Weights of a small segmentation model: 5.37M parameters, patch size [2, 2].
Rows from block 7, named by matrix and row number. Rows with one number belong to one neuron. Each number is 128 + 32 x the weight over its row's rms, rounded and kept within 0 to 255. All counts start at 0. Numbers have three digits each. After the name is the row's rms in percent of the matrix's.
# gate: MLP gate (model.blocks.7.mlp.gate.weight, 512x128), inputs 0-127
# fc1: MLP up (model.blocks.7.mlp.fc1.weight, 512x128), inputs 0-127
# fc2: MLP down (model.blocks.7.mlp.fc2.weight, 128x512, transposed), outputs 0-127
gate.203 113:187131084125104080171134106126183154144101150068190115120106132148100101139165155133213077144125098092102058107094184178066159137125115117134070105088184127145120148088143109130151167181119134084154129125097123140163098126126169093135069152115119153103126113111101148095172109119131132142118115152124182162120172140136131114115140147099107131183157071193057097185090172098099111159124
gate.204 104:098104135077114145210095117129123152132112133156094139129138126157115124125144097087124115117123113129166167064115126153081063167132155116160124148129114156135159033111106032103135118197160160131129181131104123117073073134096132144109160144144076131142170116140164170133161122179130105095141097155186098151153105118080157157063126036090134086180148107154083151104118124136156107097104
gate.205 106:113106093090133189192127087165176134135170158100109141128136126117114159140132059143098113191126165117162132082114126114104176150148108122101083144123146187191111112115179084114115168153082118134142109123123118119104172072146072090044140128170114116162156131117087117123063047095127160170143104093109135147093133093121109111129139135185190107074192149092074118126148148100175131139114
gate.206 099:146097144144147147116157131127181144161159122144118129082152143115154135165135128174102119186148105105154167128097118168104108160083127145066127159165135111165107161074139152190191117098132067131121100125197120100138151111074153096102044114159121119216160119110092094095130147143175156107133118083127106159144088135153123128128111159080112070151099132139111049162145109139176175129034
gate.207 097:084118142111118118143165158170115194078123142169091106127120102055116108187131154155172116153136148105159174138108137136106146085105167141100158128102077087169158129106093137044056098086138164083093137157123130113159133181099164144096112089163149086135119119158103083126061136161128051115125046152139091193111138106117125152122129140073121161139138163169112102157135105108113169134073
gate.208 109:124082169111114113057152171109131137127140106113136113182145133118109092121112130162114105190154132173148170061075092116131105196128074127131113141095108076136155136140173109116109084139177128090072182119183127070136116154148112113127075122102158097147201166083183128124085125142166134169135131121113131162108107120080138142103147071159151128068170074128156157099180117161069164180121
gate.209 101:106102183113083194148038108142076158136137131135140084143174175119060105166111176137108088154177125132116140115128131205126101132121111133106117161107097090154110210080106108080142125099168137123144189170157106101156178130140133166140154122137106068188138190093149102162174142075105126119132122157157148108119130093124119126114124135135136080121127035132123134163106155114062122104101
gate.210 096:145197134186156126146158095174105073078137150136107116130098109097131111075164132140075215110108155173176109145145121072126147122121093149144150091171136100174184111166159124105141100128152133072116116071075079104101079128133115097104170082157154120169078186135152177149116100155143178156103154145133099123129139109132117092196116135125091183091153068150180116096083116105136125136102
gate.211 093:136140142129171155161139144125127202151114154160136116111186107174160094108101079161164158064135144117129123129135127110158140100142176144067145097150147080116154118114139094116097135143146112090125194128125120164106087116127134131150099125164045088192102123150113116114144074138143085112113159178139083150046113080078085109181131106100148041163169137107090085060118114081152126084112
gate.212 096:087121122121138126175157081158106093094114181141167119139055189159093100135082177127107107093134125115131122151106144177163098136159169102084087144125162186112148116119149121104142129144157155185101124125165153136137167115141163103151117118132091106098163101122154147141128133053134107173139185146107040151084103142107065160107137103140197156130089210181182127103157136104140059166123
gate.213 097:141133137113110174125096137120111107099166081172216080103132165080130081172080124123149100128125139148141084124064110063113084122141164087072095158147129123147134143125133195188113136063127094179083118108158125126068157166137108108103154169097180134127091112098134096131157125130166091152129119149154134113170180161083095078108114133137138139154120190123115145109081113212151165132184
gate.214 092:123165155102185150135083161137119178127129093100127087112168149085104112117119198107103162130122105139133123168143134164153138081169113147134141128150167078088135168129104161115145132109125030092119167124121075158113143139150185112117081112078123137189139121108147102173150094130110107142092148114087175073197104141176180184158142195160086074097140204096119101175123149168129142149134
gate.215 106:161161093126121153130116151148120123152117158095177067158105169146103152095107153099140110125150153108152141138107154076184143083082115107137121156060104147193139167132184152137132171118098136129114097162189106074071137181100138119139093142180147107124187129125136116145107177116106160130176110122130130099035114184176103161167082159071145137144119127144219134142210125115121094150138
gate.216 111:098135137145132095084082125093107152146104081113095108143119131068079162108120150166143125142080126099092070099171109145178162143120119146083168092107065154140097122107109125077073119083086214137181101058183130097121190136165070100070152123150145144127100103183142116187146140090132146116092083080108075113159106141129111147154123156135106165128126104165101072103148128145152158158095
gate.217 098:096060174119110092125068160147142073125192099142093145107135121112164125092122130070100065094156173078129105146190128143176118141100120103127089151118148079161141168168138111085188092120127119105129126149189089122161129180112155162097075139149221106116125142108082135196132154095143143146189102113117149113143113165133121141131084142145141161153218129160144095081119125138088133115098
gate.218 095:153097118139080140182123128068167078129160111154163129080179117155140135167081132162147116139205095100082113114141123153127075136099151123107060070117122103162104133124113144146134155109145083169117125172167124110170183114096150141158118089074150151103125197103130061103183115141084173110136128118100085124158132118119113171117086124101125077127111142167168120204126227156144132101093
gate.219 084:139143086125133099168131108130207138139133079130136081102163148111130115071167160115145115168138162119135114118071115068154102159096158083159106140113097099112093083173177152145093159118104112100123152102088172075119155140133105101175122060087184141152102171169101186124167129197152159122102041158121148149109079108114172126182113175155195118133153101115175134120151167143166121099132
gate.220 100:098153094160166168087113130080087162154154109114165120123126122180160127149115090128041195125181198161134123102123200131119143168129152120146127128069135188143147097142135121142118098167100078145138108132111125135086150131116087104124099121186066172150180194072133131099157078141077092137102134127149125148070111136126116174107133132114115165114191088134121167208125128092120094088156
gate.221 090:134123097133135085066093104091127094052117173141137137119138089095106097104086106147174090184128155182117153069122163094131192205134156117091130121187127122141137121203105116124111061153100083149136119054125134163183151173077084123171066158105077124111127113130116128120155140177109125148093120137150152107119151121139102173117114137079168121183137122123090103115065161119117167144091
gate.222 104:142127127106092095172074169112106116118078144121148102102165144139158092138098204162148102125129144128109153161103138145138127099103128126144195152171168083131105133162098158124137142121085081074067150135066154108125111160149145186186122147065145135146146137113118100134180080051152148116144078136161100090120135156093140123037136182105135068094096136166151108094114145118076128067184
gate.223 105:134089134078106083147113179097092115145152138120099080140170174125167161139111129085143112143149143208124090188151102160042148124079074116164093215178132193081147140110107135131124134159066115171153139117129162081112069131093104141161115133128157163157129119130174207115121106142160154120064141114145163097139124096130100097147169125117063121111162108126119093165093125123142121079105
gate.224 094:168121128161075128141111135082171162133140113140162117114133119169072180059160141092076072162098097146134119100221090109072174145153100117117188164128086093188168052086121151164139127132115148109170147142145091139124134126107118115078144136149150166158124148133142108087177130127184145081176089174147119143175161135162130126088120149130112116093126157103103156068090091153150099183095
gate.225 101:060109124119136089092143092153146151123140129086094141131161167139111119148133076151153125115105122173178105110096088158138106102047141149160156142081137123122085157141094097144159147141080067136117160165162042138189139096088137088141146108157119126124120123056121109153124204120131122067087124107162129117154128182154153200135133149138116164130139134041117146099129112098078210089154
gate.226 098:112082112221146179145179130142136134121044117156135109154155147119118112081133117074147115145093124140117135141113085148131128168094172066191163141115174068115139114198135071212132123142149135135075082083098102104147093083137093125136124095137110118058142141123106126105110079145164144059113139111144161151121182098141141074091082120141107085099117146119093125137107156073100095156141
gate.227 101:136099117074146136113131191149117042138202138114088138174197165164146113115132117133117087147152135151110113170079136210130155122137103151139133099111152150142143131153089148086094095151086133149074096148073182150116112128153117133114159137153152149137089094134075061149110136137116155085098043125089072153181086144096151113108136160120142129187100048137122139165125130158158107166093
gate.228 095:149082122200130143159121095166112137134142104107111104164201112139108111108114107140116129165067179111131123123134093130153098087131128198136106077154133176155202092163131072156098110108153091098181118128098130119152178127197133152122087128165098121091111129095121090066143087049108143141161135202107115149150071143169085124151178148082172063069146098137134111161119112154116120114129
gate.229 101:129152169124092070115124124123102191118147111131153146104133175200138106090193105152129163111102078163146168117152124134105149145103082086126113142166109212138092130082107155096146075120134138126103094109138144160120187193111092093147115112145125099159079097159174149096075110085126143186109108131171148120187186078131154116182191093148117110144160105135196090120161141108140079138085
gate.230 097:144129098179121154093109132092100069106136108141141104109118102120115098097119078188125134123147088141183140171089165158094063173160126170082129159173178180081145079106111195112158139146112120105119186129084173114130101106124170141093119155115134121080137107180171104113074109151144098111137058134129163204164103131100135161124162131135151167154153141171165049109149132168165138140187
gate.231 104:127158144049145122123049127146140090119129138115133141169130108133104139066166111116152104169059147148085190151174120189081156102079103181060163114082132093181118091105136133174103072096135112118077180114143156130182155130158127085153112073155153122152120149065157090150106148099165137109091125115102144145150154150133179136101155129118069139126163063202109125101133151136116123140117
gate.232 090:101116156137100135142110109126077147102140070091158092145133140103096106111114113177157173110113096069160170140186087135134151120100100097114097220158147104060135137156093140097136097094155094142111106086088115146148135130155109200104155110099154202086151153144083108148054083147138146098145078162135125098155095094119118151093200097099149140128159113105080089079059113131142161108164
gate.233 098:085183128134129102190175142147095077115106146124121145106116062147128136145129179163081182110089099140103096035116125126141124100161188104162093092156139098165114091090160155161060153085124157107150096128150172126160132168119144123070144121118169076097148118113129123112085126182215126123123123165140101113180119121133160171111104166196077146096088103151136140082104134150074108136113
gate.234 109:118129107133141138133120150184083167135110192134156067117149136114124121141139144074164114130157153150086109152172200151095131135078110186167155181083171125112133137135183125144116149099136205081100105123101168088117098067116146197120105085110097105185103106098065132119122106195147108095075125103071085126081133145149125144128107139177131140182078168140098143068135159143163094112131
gate.235 108:211164154122098119135108125121154124094155162164088142172161132165142091180168121189158140123164185132184103124143139158093131117084063099177088160066149084137069177138133091138147122169148104104121107136136098065179151130115134142097174174102103166107130152148191048097093103179149099143112090129168121094090121138129137127120112104161167128129130118149097118092193155134120191155123
gate.236 105:131103132052144108159118150149109094190137116125139115091130120125150145147085103172109128088145135097088125146136157057109169141159116138102179104130092114180059108110181115192149169127160133109165112079179108190115134144166113065121112173123105138102101116184155120136096166108140105067134092056163141091166117139116089077073151184058092122138142115181143158117168159111140125101159
gate.237 093:094181110144114126150203132116137078084119133173093106109086106168124122111169117129143135141089126172167143144105144151115100109091090055153094120118123145114155112049114102061132130197116165108165167156148168118113119066164114130143166113149111202182145088190100107112154100142106107172120090051154171086071121118135113114082167152121165113117117136123135059119093138188112127142154
fc1.203 107:105133145098131093094106111103132148154125088111136171097104133089130132146162177095063082144092140155187114127146050128106095169149096131138156099115155137116145148096129082142123136140143075097124097076101171107070107150159156073136140110112086095095163159159112144109154076148098133145183129135093113135086086182139100091154103119125156152122138128111224207049070084115157175093108
fc1.204 105:123106178118120136173116142080198149113138165145116073148086108150117159125088149161134146138113178169148127153199167128112095121098123094119116131134104164148146066070142073112125123152164112128113109117107109197123102122138133105106138133168108137160125095181174164088159086096089148170182113061167090130099091101151160156172145031164175106119178100116146042112109151151123130109094
fc1.205 112:145136140134159149114069130141147073171150108139142064121208084161140144173142135098176108168171180164094144075129127162147106128152125156125164072188143132134083113125200141124144192185103103162122137138204123109154211151118140088120105133173122136135154115145147154053105167118128117134100112135082135150131088109127138167147107104097142114181131178124067113043118122127121145086119
fc1.206 103:157039171134159145114132166076164084114149168074124134100164174136237088153130177107109100163122092132095081150143101118125132096114146083113089174137131172186129183111152115112095098130049143130126131093156112130173101114101098138107111122125137093220132160116168072133119154168163110139165136134115148097175167174122063132116140127136169122083109136167121132100156140117165153146109
fc1.207 098:157190084075066072151149090149088052125124169145155165101119123136063162102129148121142082126076118120123142107088140102078159122145084115080113124124189129141080111164133140114178207132108120084170121123123153145128110121146114159098137150063206120109094088059131114128132139141145171171100151153144140078149131128077124179111122158126088142056128151098138072139130120180113166117133
fc1.208 103:110111198138168141120155141132115136192121133100115122136129175087174116137151117163113138103115113150127134036115186073126159160089139087165124127148130115113168127122087135113157075128163147100160085120138135132095119118150151174127119162171067127131061157161155104085143156109156138178131096055122121160115114135124157139106161162092166084027184116116097189150216165148155151148131
fc1.209 104:168138095154180087052152137171158081112132121119147145144111092163079102082163115124155126086105182140078112094171110074140089132145068119159074119138134110141105119069130130160165143160136092125159118085120111126153083157189120114153070111125146175106167151161135138111123130193156144129192134091109209180135172140105119108109094120090140128166127145115122089131113110079163221083140
fc1.210 102:105093098123124071124164125070084136124107141114112080157143056152090161195146119191120120119106148132152137123114108139112120107137155052138120147063094138125113098142103081079124108104072123106061096122091143120152175056091119146110111080183162200166138182152164155173145133137095152168091148105090086141172152168157148140152119159154086117092116063136142128152091133097099112179121
fc1.211 096:120104138143188130110125152157134166094073158164139116190152124114149108134170088128112104096143112132128112116102146116138150119083138118105132244143142096129085154138055132091122150116117183123150104130043140105091086155105098172135203097137120162160161090110078111148116138129160130115130138139101165131175191121130181096107140150174135185062052156127137137146172064130125145173160
fc1.212 097:142138147152125132101064186146166094154159102066116121120186102136163130149109116112146123046118088094156125137119147119106119163122125134120146148099123088109118133098110082136141153134090142217051117091105121153153160194127121113117085135096188131103057136122143139109107127121148037123121121143133137121106204120090177166075060127080156175115140110103118097179089187138132162083118
fc1.213 096:123122123122169179128176121189147079104186101134140154125139170117186120155086140126128142133135174163151114161143137066098044120161152147096120139145103094156168132085178161159157141079144095126063151160150107113132075206185129142149073098114111096145118137126171103071063067123101086114165135095114091104132073161117136093168103087104131154152112176151114118120167120110087117172156
fc1.214 093:111105139123149120134186139117154064186105100154166160099133129118144112108183102121110175127115094124174116127096129114097100083152073088062158134152069144157162136130150068145161119165073144066171106071106118113070146155139198127131133142083101146142088174139056128161108138088189148101093136067112089089121149127107111160163096147148145146115105166184151082191133113109121089133159
fc1.215 103:122137142137087178110109177105103138127120161099125157173113112101157100117130157132159078149117099160111111150130050072122122087082139111104116185119154108074115168117087174144188110130133159140123134140150091099118123132119103125110126101076126156116193138160045076099069098101108133166132092103114102127045110170167147144152153089132125148129145165106205082178155185146186201128116
fc1.216 107:089127119118117092101079154125132160116078154150137133049114130153141218120188111148149092098152150094145108069148148099139119117113163136119148135090080116147160103078110128081085080116165098094141133048163142127160091124057116169165082111142159204104148185102131142132107136125129114176131140163087083158090148184140146158149179117135117103099184131113113105113135169124105199137179
fc1.217 110:073114140151199102116165056144133160058105153110211099111119146085159093102074158117154136151127127126168107189155156205098182141132154143182107119131115137100108111075088073140160178111179089073106146202136152179116181120101141126146139121122119084134096149146176167124074094173119123143154080115107103112120155154143155185094121156079109132151119136142126131121132113149159154112114
fc1.218 102:097164150141211164115112168185140158125107172131118083112086153121130109135168123148118124150120150128145172135155125115083108099146094100097128111095157050136113134133175106171062123123157112108140110109128133152141080149134111201081142176100152137059145054136186103071167142097064118163095122100093154104200126109097149132140190171126135137161153135134100055090112143103143157074115
fc1.219 084:104153065153078204084115160128099175124112119144123144109122126131133139103164169171153142086112127154177152137156041094158117150096172136117136165135134125123125132138183120125107177134084128101142133155140140128103104138196203130102164087105122145097097134163115196135147097133134204109136196121171120116136065159102131123186090171064092152134046132109101155117143118094063116135111
fc1.220 104:128076061147148105155125183118041127187139096121141099097170118106140144159165185133109134094121147096124149118167146141157169164140111125135119105136164195118125145169105125131130108067125152141109094140123152125133173108150087110149085080116134151194062191114096163120083078099185119140139149185170157121120088173065103115151079182149107137138150150101138140091095116064106158149188
fc1.221 094:144115143163174172136130153154153130118140147115147091086177132119149129136147095176118152100157128141192124143102105077145149112144096142115179133148140140127127163100110129175133191188151064048187095164080127156124101113153122072123134043099188136142153195095121111109086127142204092154146150145049059180107160114146132125162169152168096076124144137150145164127143119130088137121140
fc1.222 104:187136123084118133118118079112137097094126101137127178175114138113105183132116107099154120171102153124113154119103159044094105160123134110136100067159131094105119178150161150083119119080158116127129105129104147138134178110141172135199190163210092088125154131115098113154104142154040102099167098067115116154099151143157174129154144080134109109108140206135155138078131134102068115148059
fc1.223 101:136107183179124113091179084131091111068117152134155170150120148119161109129156101114122141166120142112135183207153069168069075067103124123086122073096079136162129077096195151123166117190098162089099106111124063189106125116106116118094104162130135142107185157160147057139172087134115144115102104160105098137114140136070104112084148096117142152083156122170115144152108099165144137119150
fc1.224 100:106073088114148114112081150176137138059096149120120104085062131106103098189073111124100158169167144118127149105123196124150136154104137151093110145134157140149048093133085058132139150165126126077123112149074122081074092127141181097148124108202126132142122153161153123110162146112096115088166109160109122117140181095129162165121120121117114099158069147084170119100117177173076184130070
fc1.225 106:163109083065124214125052107088140128062123134156093079127191144079129130211116102174084089117155110124131124106109172102182124160137094122162129109116138092136090138135154088136132143120112085122125186186075086112124091177104134181096166081094132169124160146133080120156116114115127121163118103122158136134167123074123160152125172112138140143144199101117081067170113114138163130150160
fc1.226 101:120137164127134155132082146131099140084101147167167122127116146144123158066125141145121134091141103130040136159192135140138142113140150154141122149174093139075198118190103165054136156141127097074178126176130082063110123071097152108122197132097125114137135155171127152136134119125069133108139128091213178074139125138137061104170125143170149141125151130086094126133055123159146150104184
fc1.227 102:141141152141104124184149135082059117093123153146138135127076151080130117131110117075091090159151133117081135137190106106164103145097082151178138099108141137103154121105164125157134176127083168091075172168140120097049095140089155114159143170101181123155160138149150151059138106124101122078091138139120086101083148187202133135102086109128098111194149150088066127136125106120086075104180
fc1.228 096:077214203072125163148118198124184141127083165198123106146159101123105211148095116200113139161109129121171134135168148137147142070128124062141162130109142114123159098135168119128156149158136169123134113095105181108164123113166119095156167139089162190132147094113136114161109127124113120100089108130165183125119124078092147113155141171096092177113148160143066085112124138138100158079107
fc1.229 097:115123135106209150194095170133151117142101144147153116113109150101115134121101117112156102078143166073135111138123115140094102176128121134141176127044145124163153118159161071184084189137145074093143164152148160134161092193162111069094137097084130092094168111097167164141187134118133080049085103063099148138097082157158143110158079137086138133132136116119086139131081155108160113126145
fc1.230 100:123110200108151167084103109112114134113132109090181070094062128137114081191128142160041121173107116144140109105147122156132143115129083133137113165142089111153208106162133134138102145105136139053107103150140128070117089164173087126119111133157068135155191112145104117080149113160080147126085169090208168061156111156131103145115118105144136054127160152118102123089131141146113142083140
fc1.231 107:121174152127156091155220078144138150168098145138135077082152116139175112163105147133161134105083188078136085165128103160157137124180108126116063117130100203138170136114109126106138149111087154129103131088158088107113096143087167201137140126135120107074173113127108148131083179082070172095108159173100102095071129102181070136120134127102160129137149130117065137171132143100160181138122
fc1.232 102:116111171108109107193130124155107216133069114104069100083102184121143127135148141146122121112113125120043123119146145136126160149088127160133156161112085105095121119152171135065168102143140107061150060148093167133150180130132101099193141105182130093125119184123161150086113148127127163073109129156140162105144168108096125170150161152103119083159049111126142122042145105120087089108119
fc1.233 099:116173164166135128167187139112112164169111108124211150095051146143090169126103162130083149146083105126071122108143106157160154068110104074140091132137140124110130110103103094117096161122108082144102076110170109094129152103154137172083111145157096098067149163107090108109068100145129186098121087117075101153099113079158170111187154108122153178108146184183138116101125124105076099174134
fc1.234 110:085115152119160111130131160151124085126135096115138131110095070130153128150127154139192178138136070106165198059103132134092129112154143102138100114171114135102130067094142108116093149155092146088123104099098131181091110105158140125128060117118137121114039128140189099168095184137142141080148107121153108090180144146113140141229164135181123178079188093114128158138161133153118196159147
fc1.235 108:147067160129115063066106090164110132130114104121135153162132074126133144103148102102214161169114134052144112176087089102191181129151188164110098162128108152139080097166089172137136154081142131057175132169105114136129154109097105109130135131091146142141124082186108158151133118125106184109125156107106130100081079102148157071118161144059104168123175110142153101156108131085139106091113
fc1.236 106:145151142132122116099129127140165149160165159114094179082154241119146157141205120137104076127176127132136090099075106119072103088070129141142131150171149100136095123125101148103125208150157126157164127117107131137122090104115173125109179126123091122113070080149071148120182109168124140110083190072176120123108127143072118130156068131178117203165114129127135097112115109122138094079151
fc1.237 100:120176108084131083150211144127122088155135109147149151087071157116123126137125156142142182120149192125158104135181127168134167131108178132107130092073132128140130176118103149184066106127110150116139132069143089104160089189140167105175136094158158161126087101137097139127140115216129130127102115119122172116061079112110103090134128157072109114096135131141090054091176123049083135111109
fc2.203 100:082063134133116102083118165142148135162108185172105128166095146143139102177113147156162120154171122199137166158111140187163179125088140173150168097147132094155120127122146087137140173123177121162179110118120087094128102105110183117162134124145134099189144148141116116178114184142140193120102085102154085119059204152079154169131133146096145142111142151071139118093128172076079134156070
fc2.204 109:163163094124119105115138114145089124165211128147098182097100055166129117075133132082154140147144096131171135096108110167165109076126134125148078136101181151141160130106130166173148133159108114148153105152133151131197126112110188013169190100129133149175094090111141147109168119143080094165146119113106126114150106087104164139051132124066129106108183159150143179101159106137115166128134
fc2.205 105:145116128145164171099143143192124169107098114162178134044070132104117106131128073128124181145078107137135100098209153142136084113102125134078065103101134148097170103089114126116159086082146150128137096155110121087084095146097172140131114117122111171206048125186112163118121151058186165125140144131168149089145121169140123196069161111119138157090146103140118107137111084126125123136111
fc2.206 103:161130086152117191107148111085183125120173128166050128166113080147104169110107118098128138099117150115087090095189164090179147124103133113113146168166100114127096130106094231119129142080097059108074150116150097128135092116095100076130108124138121159086157099161129145154079099185154134129102102109087130098085143153099148086100149187143119113182110116075108171097103100116124093068125
fc2.207 094:153152136125090191132175099099149117162131066142133114154167135116124176148112058075190123074131112133135095078114050153148084126121103122134083141146137129141111131177157169099086153145138121084140160135112076152186110107089123083178114158115074122142145160116132158085089086193129113133168135062066059148107132139092103097048151145173123176133132161135098139106114100102140126165123
fc2.208 101:125093123168147095146125122184108087155132148121132127151142102173124148096105116159195096111111084178129119124070102131106112120181120091124144202161160118096083115121153126150144151078113123107081134112109096112042173142187148173143148152104173089105107146088086117106131149151111062160155161141133158213090140071184072131134061119145149079113153142080110154083147136111112105107071
fc2.209 104:119136107115129131060110129076142089197075184105140153112050140099158123107119115148137113166096166175076054096088115164113123181104128082075154182174157166156120113163197175145111093173084122076095122082113146153158126110150119148125138135125074104158162179135089142189105149137070128130103101127109173188106177090159151132158173109133114113151145140136149111137155125143166150128141
fc2.210 104:134102178086064113144126120187148111202103137179174138105135154130098118163074185081125144126099144131157091093123076168194139142110167107066159154186132100177085121136140142104096109138122163125097148058135074129169131104134127156177078141159118066132158172114092131114125170146134096130133091136172161103133121097105147137158183158164127146139095078095119135123136209076137095157150
fc2.211 097:114149118114104065150063044102118110088151175105148197111104075119135115120092154083124143140084161086181104150086169120078105163090112075074135100090102073142112102155138110093132111095085169150137127127106117131110112074087176035141112153133167167107145145143047107159117165108147156127138123128164108074096149092075158146143136143118117160120103130111159114089119098130111072152149
fc2.212 097:152124162167177173182083121107150116108122140123105094077164117124158145126079097137097186163106126107126137169110114121118099178121152097138127188145181127122189138140155142122136107116107131149155112111145124157123130045133121119117116061119130178192198122158185161132086096083115107113129113110106134123145120171202132158065096104161137095092153108137221150081066133086117098128195
fc2.213 097:074122103183137171141048135121143122150174090138169171109153161119140165112143179115112132054160112099161138137105131086128154135148136127056103183114149160129109090119189114109140141098076124095103104108101130105156120081104157136126102113107151166171128147149156153104138158175183105149137131085046106093119075086114105097089155099144089155163064121141134117100199190083149107103073
fc2.214 090:093191046128111092098148137133155160149131092141168082118099141111148133151083152142156093145138110093079134090067134148130120129109135148065181120085115078114128135084086183040092130111135091113083154097132121110103107153142114180156177118120103111186079123067099166130071146092141093147168110179092135166130117152141119159082093056114151145132136168153134128179151161123079086109135
fc2.215 112:083118175156122139127125093166090159079051149084115154141126173093127158175099108113167149143146084116180118135221131111138115160148185115116174136160179085159124163093125084113152098081106156119145154111120093093125127141114161144148116150162138125130126133167181091119150084159068108127143186159068169127145170161121163148145124109085096210074159120069179107127145158143069122133119
fc2.216 105:130190144159112104129092121137094118102098154102173167151128140096104225116147119113104189131172061138134187123062089153115087095152166148121128156104161126172118145158150158138075116105098133176114164168142168124106114102110140140078129092063140160129108129182172120179154104134160141183097157113119177178110174125167112141119136149115149125052097170098146154154158131177110102196095
fc2.217 105:135163074165109154134195155106171106130151131130153110076128129121107050136131125146194071131119112128090126162193143151153184104102077145138154146130143151131149156109059104168131164125131122113120146105149128124134085126151167140105161090178139139138087132106072115087111178088125093173166132137193155192069111201130162110132101093117099190183139169091155079148104100145113105082162
fc2.218 104:102122162094060111172170110051107126121119077128116087170101097098128066139146144124153141081131164106051086109111141167130112171152107074109129134144107156119233121134118116140159146119147120066130156101110145102116133090150092147103101155148140163123031194165141055170111136135109149148120149108091166062128149118165095126082096142141088154152162110167119134133174128158120144143102
fc2.219 086:157173195070152181150106111153125065160166158118182140099093157151120108172127185128190095154117127180158146123113125127163137100077131136098125109111092119152114149141122133125152175118065133081166146082126155113186123106154117134154150135092112185135171118127087053108091156117083156120119174164129135099119109167059149191141122139179160098120150123119088073181112155180136080086150
fc2.220 103:156133151128131088096114126111125155114145136136114129225132128124139109164114069157149161125127175089107111127089166170202069106188140185045094125134138123149181159103147138163150123116120144130119145151135145134081145146131137163109141092127118073133122097133117145072086125086055140140150130104148135190119125148120109123071165084133111136041174196062099140155169194173130117110137
fc2.221 097:135126156093124076082129078155120082139090131124068139132134180188130179122176114105096106157122153097143123111146141096159150112081203119111114136112144148152127162134085097211086123130079044155143141110134109178152133124091091174107117133121039109135118155058083086104103167107178181088157143114121084113142091106164158126115115122094109160121122111139077089100136086192121138163134
fc2.222 104:138121133088138091144116123099140103152111114095050164108156098172086155115114104134099099113158041147122125122121133116111082142147191184175128103145105041118185079139153123117182046147165111118141147071109160131192145127125157081115124084108135118157113149082048081119135110169119158129126095144122138116112119142091084096125148130147159074116089193109095139098110121167088078109166
fc2.223 101:108137184129150095133129154100112092044195138103182177135188104120153151124135065143147144147099144059139104114177079168121149103071113168113143132131149175068162166112130144096072127142157082135131144208113068190081118119135154110078105031172098115100139129118136148100111132158131090110162154131130109136127088126090131149100139126162145190123142119142106117122112174159145078116134
fc2.224 098:112101141121194148125151101146166147109120119130148160181093084161146072123120167101124096186167060159123131159136110185120101174139127080117181097130132103106107093110159070127171171080082134159117112075174108126125148226148165141149148097117104170146130120145147126133072146137096107094163172083149121150086137122095136105105118097130163124158194150094071132104161052077176124098137
fc2.225 102:120123171175089093144116115166114132163100126095158095076146114155089114110177097161122165151144114151176121184116099190175123201156151137170169150107141140148152122171065089119091124178171076116087169136176177135130132131151098137175114085141120084126165151101121106180172146137154149130122084187085160145080108146076084126093113096050115108109067097105144104072141131123130103096145
fc2.226 101:177136075220080155165120146103242132171124116110124112111143147140173077117101098188138127095138128094153105099084104178136147174125170126119068091141100135165091167175134159142164112123076136117120161130154146096115127182152132152092117120210086129168111111114104110093144111144078092119104135092098119169173120116135146129150054058150159156119128133120129161132134101158094098088124
fc2.227 097:178157137131138120148114123117109104099151161112131130107148180097142180059078148087183124123086050125138145163121168125186097111150106117126132181144117141070157145161085136153132126102135167133120080111104119192169119129116153116115132134128170121096161101138136143180127182144136110153050108079140131086145080140203179114031140148108138153166140161145110109103194083148105179182108
fc2.228 095:125172122107099043120119147112139143159164124143088141109057156097072117125125133072173101065115075152130129092095160100131104151178161083158119152164150170147110138074122114091145121125118074145140192149096161131116111191117129122165185157127153125104204159134165102129131184141132115177145144142112182087143143169103118097129145096115161092102215111209113111130155128122094149172116
fc2.229 098:130155106137075107120153104113114127187139148101114151118124112144161077104142141089137159078110081122115133078086114097138098121140087115148169168162160130178180096149132108118100109164155171143079094085118167140107164144118105114123130135132111168126084095120194112173101109142092081114100195121097075171209157125111109157189089098121109054144129089179150151173212128147149137077182
fc2.230 102:179216132058151102088109157124076139093140088104129120139121025115136154112174180100172115110145078145130173169135107092113175110142143144082139151145092180162104135105097147072087126100116084170155145105095061110141136126126087136083095147140142074080125156119132170117150182129134086164138089083132110180136103113191107102110136103141079130191122093128145108124153098103110103137145
fc2.231 104:076124109115188084157136113113065133156163113131134121149112115160092114096078127120145149082123137090134113091107131091123190165127103123222155161127143176130172076175176141167156137133110137105148135139098113129125065133147140127141101106147142103154096116079128181130155089143181034161190186180103067152186170147169157098119112141141163131137122119082087146131076175152096145115125
fc2.232 099:136060137135111200136183093111114121144119085088123108177065110155024144098127089147142102177168129161107090140162157117144108072104146155098202133119164109132083136120161148106190112151124098110138152166088136093203115138107111154184120180141094156138109138159184116117121157138153119146115197121120089082135107162130181108134163090127140090106140097098087132093163125178088127154117
fc2.233 097:160073124069137081152140182118125114094129167098105123120067119124172143132093071170113138122112142154139144094153078093145050114126122136113097147115107173133117161175050108159118101106169126095138137127149177169141171141058122118171101115106059076140174162143143196138094178139127119191102143133126140139101111198113156151082148204172081131135126121131082102163106133159116117129091
fc2.234 108:161127112180124168147128121116201149141118143106186153142134135136150113130048163100050151170088105128143146102167092153105141118119127082090136106158127097112151107144174101131096118137112093188211178065111126194153134122142110111191198164100135142138130164118154134117170135121114155132122104103167201143142188131133128065143076177166071104139105114138165128171121115131140163120187
fc2.235 107:098177126141147102077112086097107094094154125108133178215137125132169100126118117129151083090130087091151181122135113123154132155201190125097151143115113072087137135125162150134166104161121121117086109146075119095155139112110194155080116179098089129176127085077127136084125187133118111170187189203146138092068146127173133120138185150133079112103158116120136136119105169145153158108075
fc2.236 104:120154102083126167148188135093099140090186068156171160143138111107138148145135166148088077081139101096087127164136120113124106148147139172128104124149120140079160170162145170132102080160080147074122074184157162139163153077153062120206156121149149116145126080075187104180128086159099114087129078155072125172134115192098135101107120135120106148161165120146111132149114087116189116163113
fc2.237 101:126079114137114146149165097074155138098080151141140156150130125140137117124114110105109113137125125136164060146167114140094092041143121151184140091141116151171146167147138124080088115091142137089158127127120106144076148188128121110125092214155123141153120152142171099186131137155156145083103209118076156123191137078116114134176150102082089049174109088098171129108087104149189074149131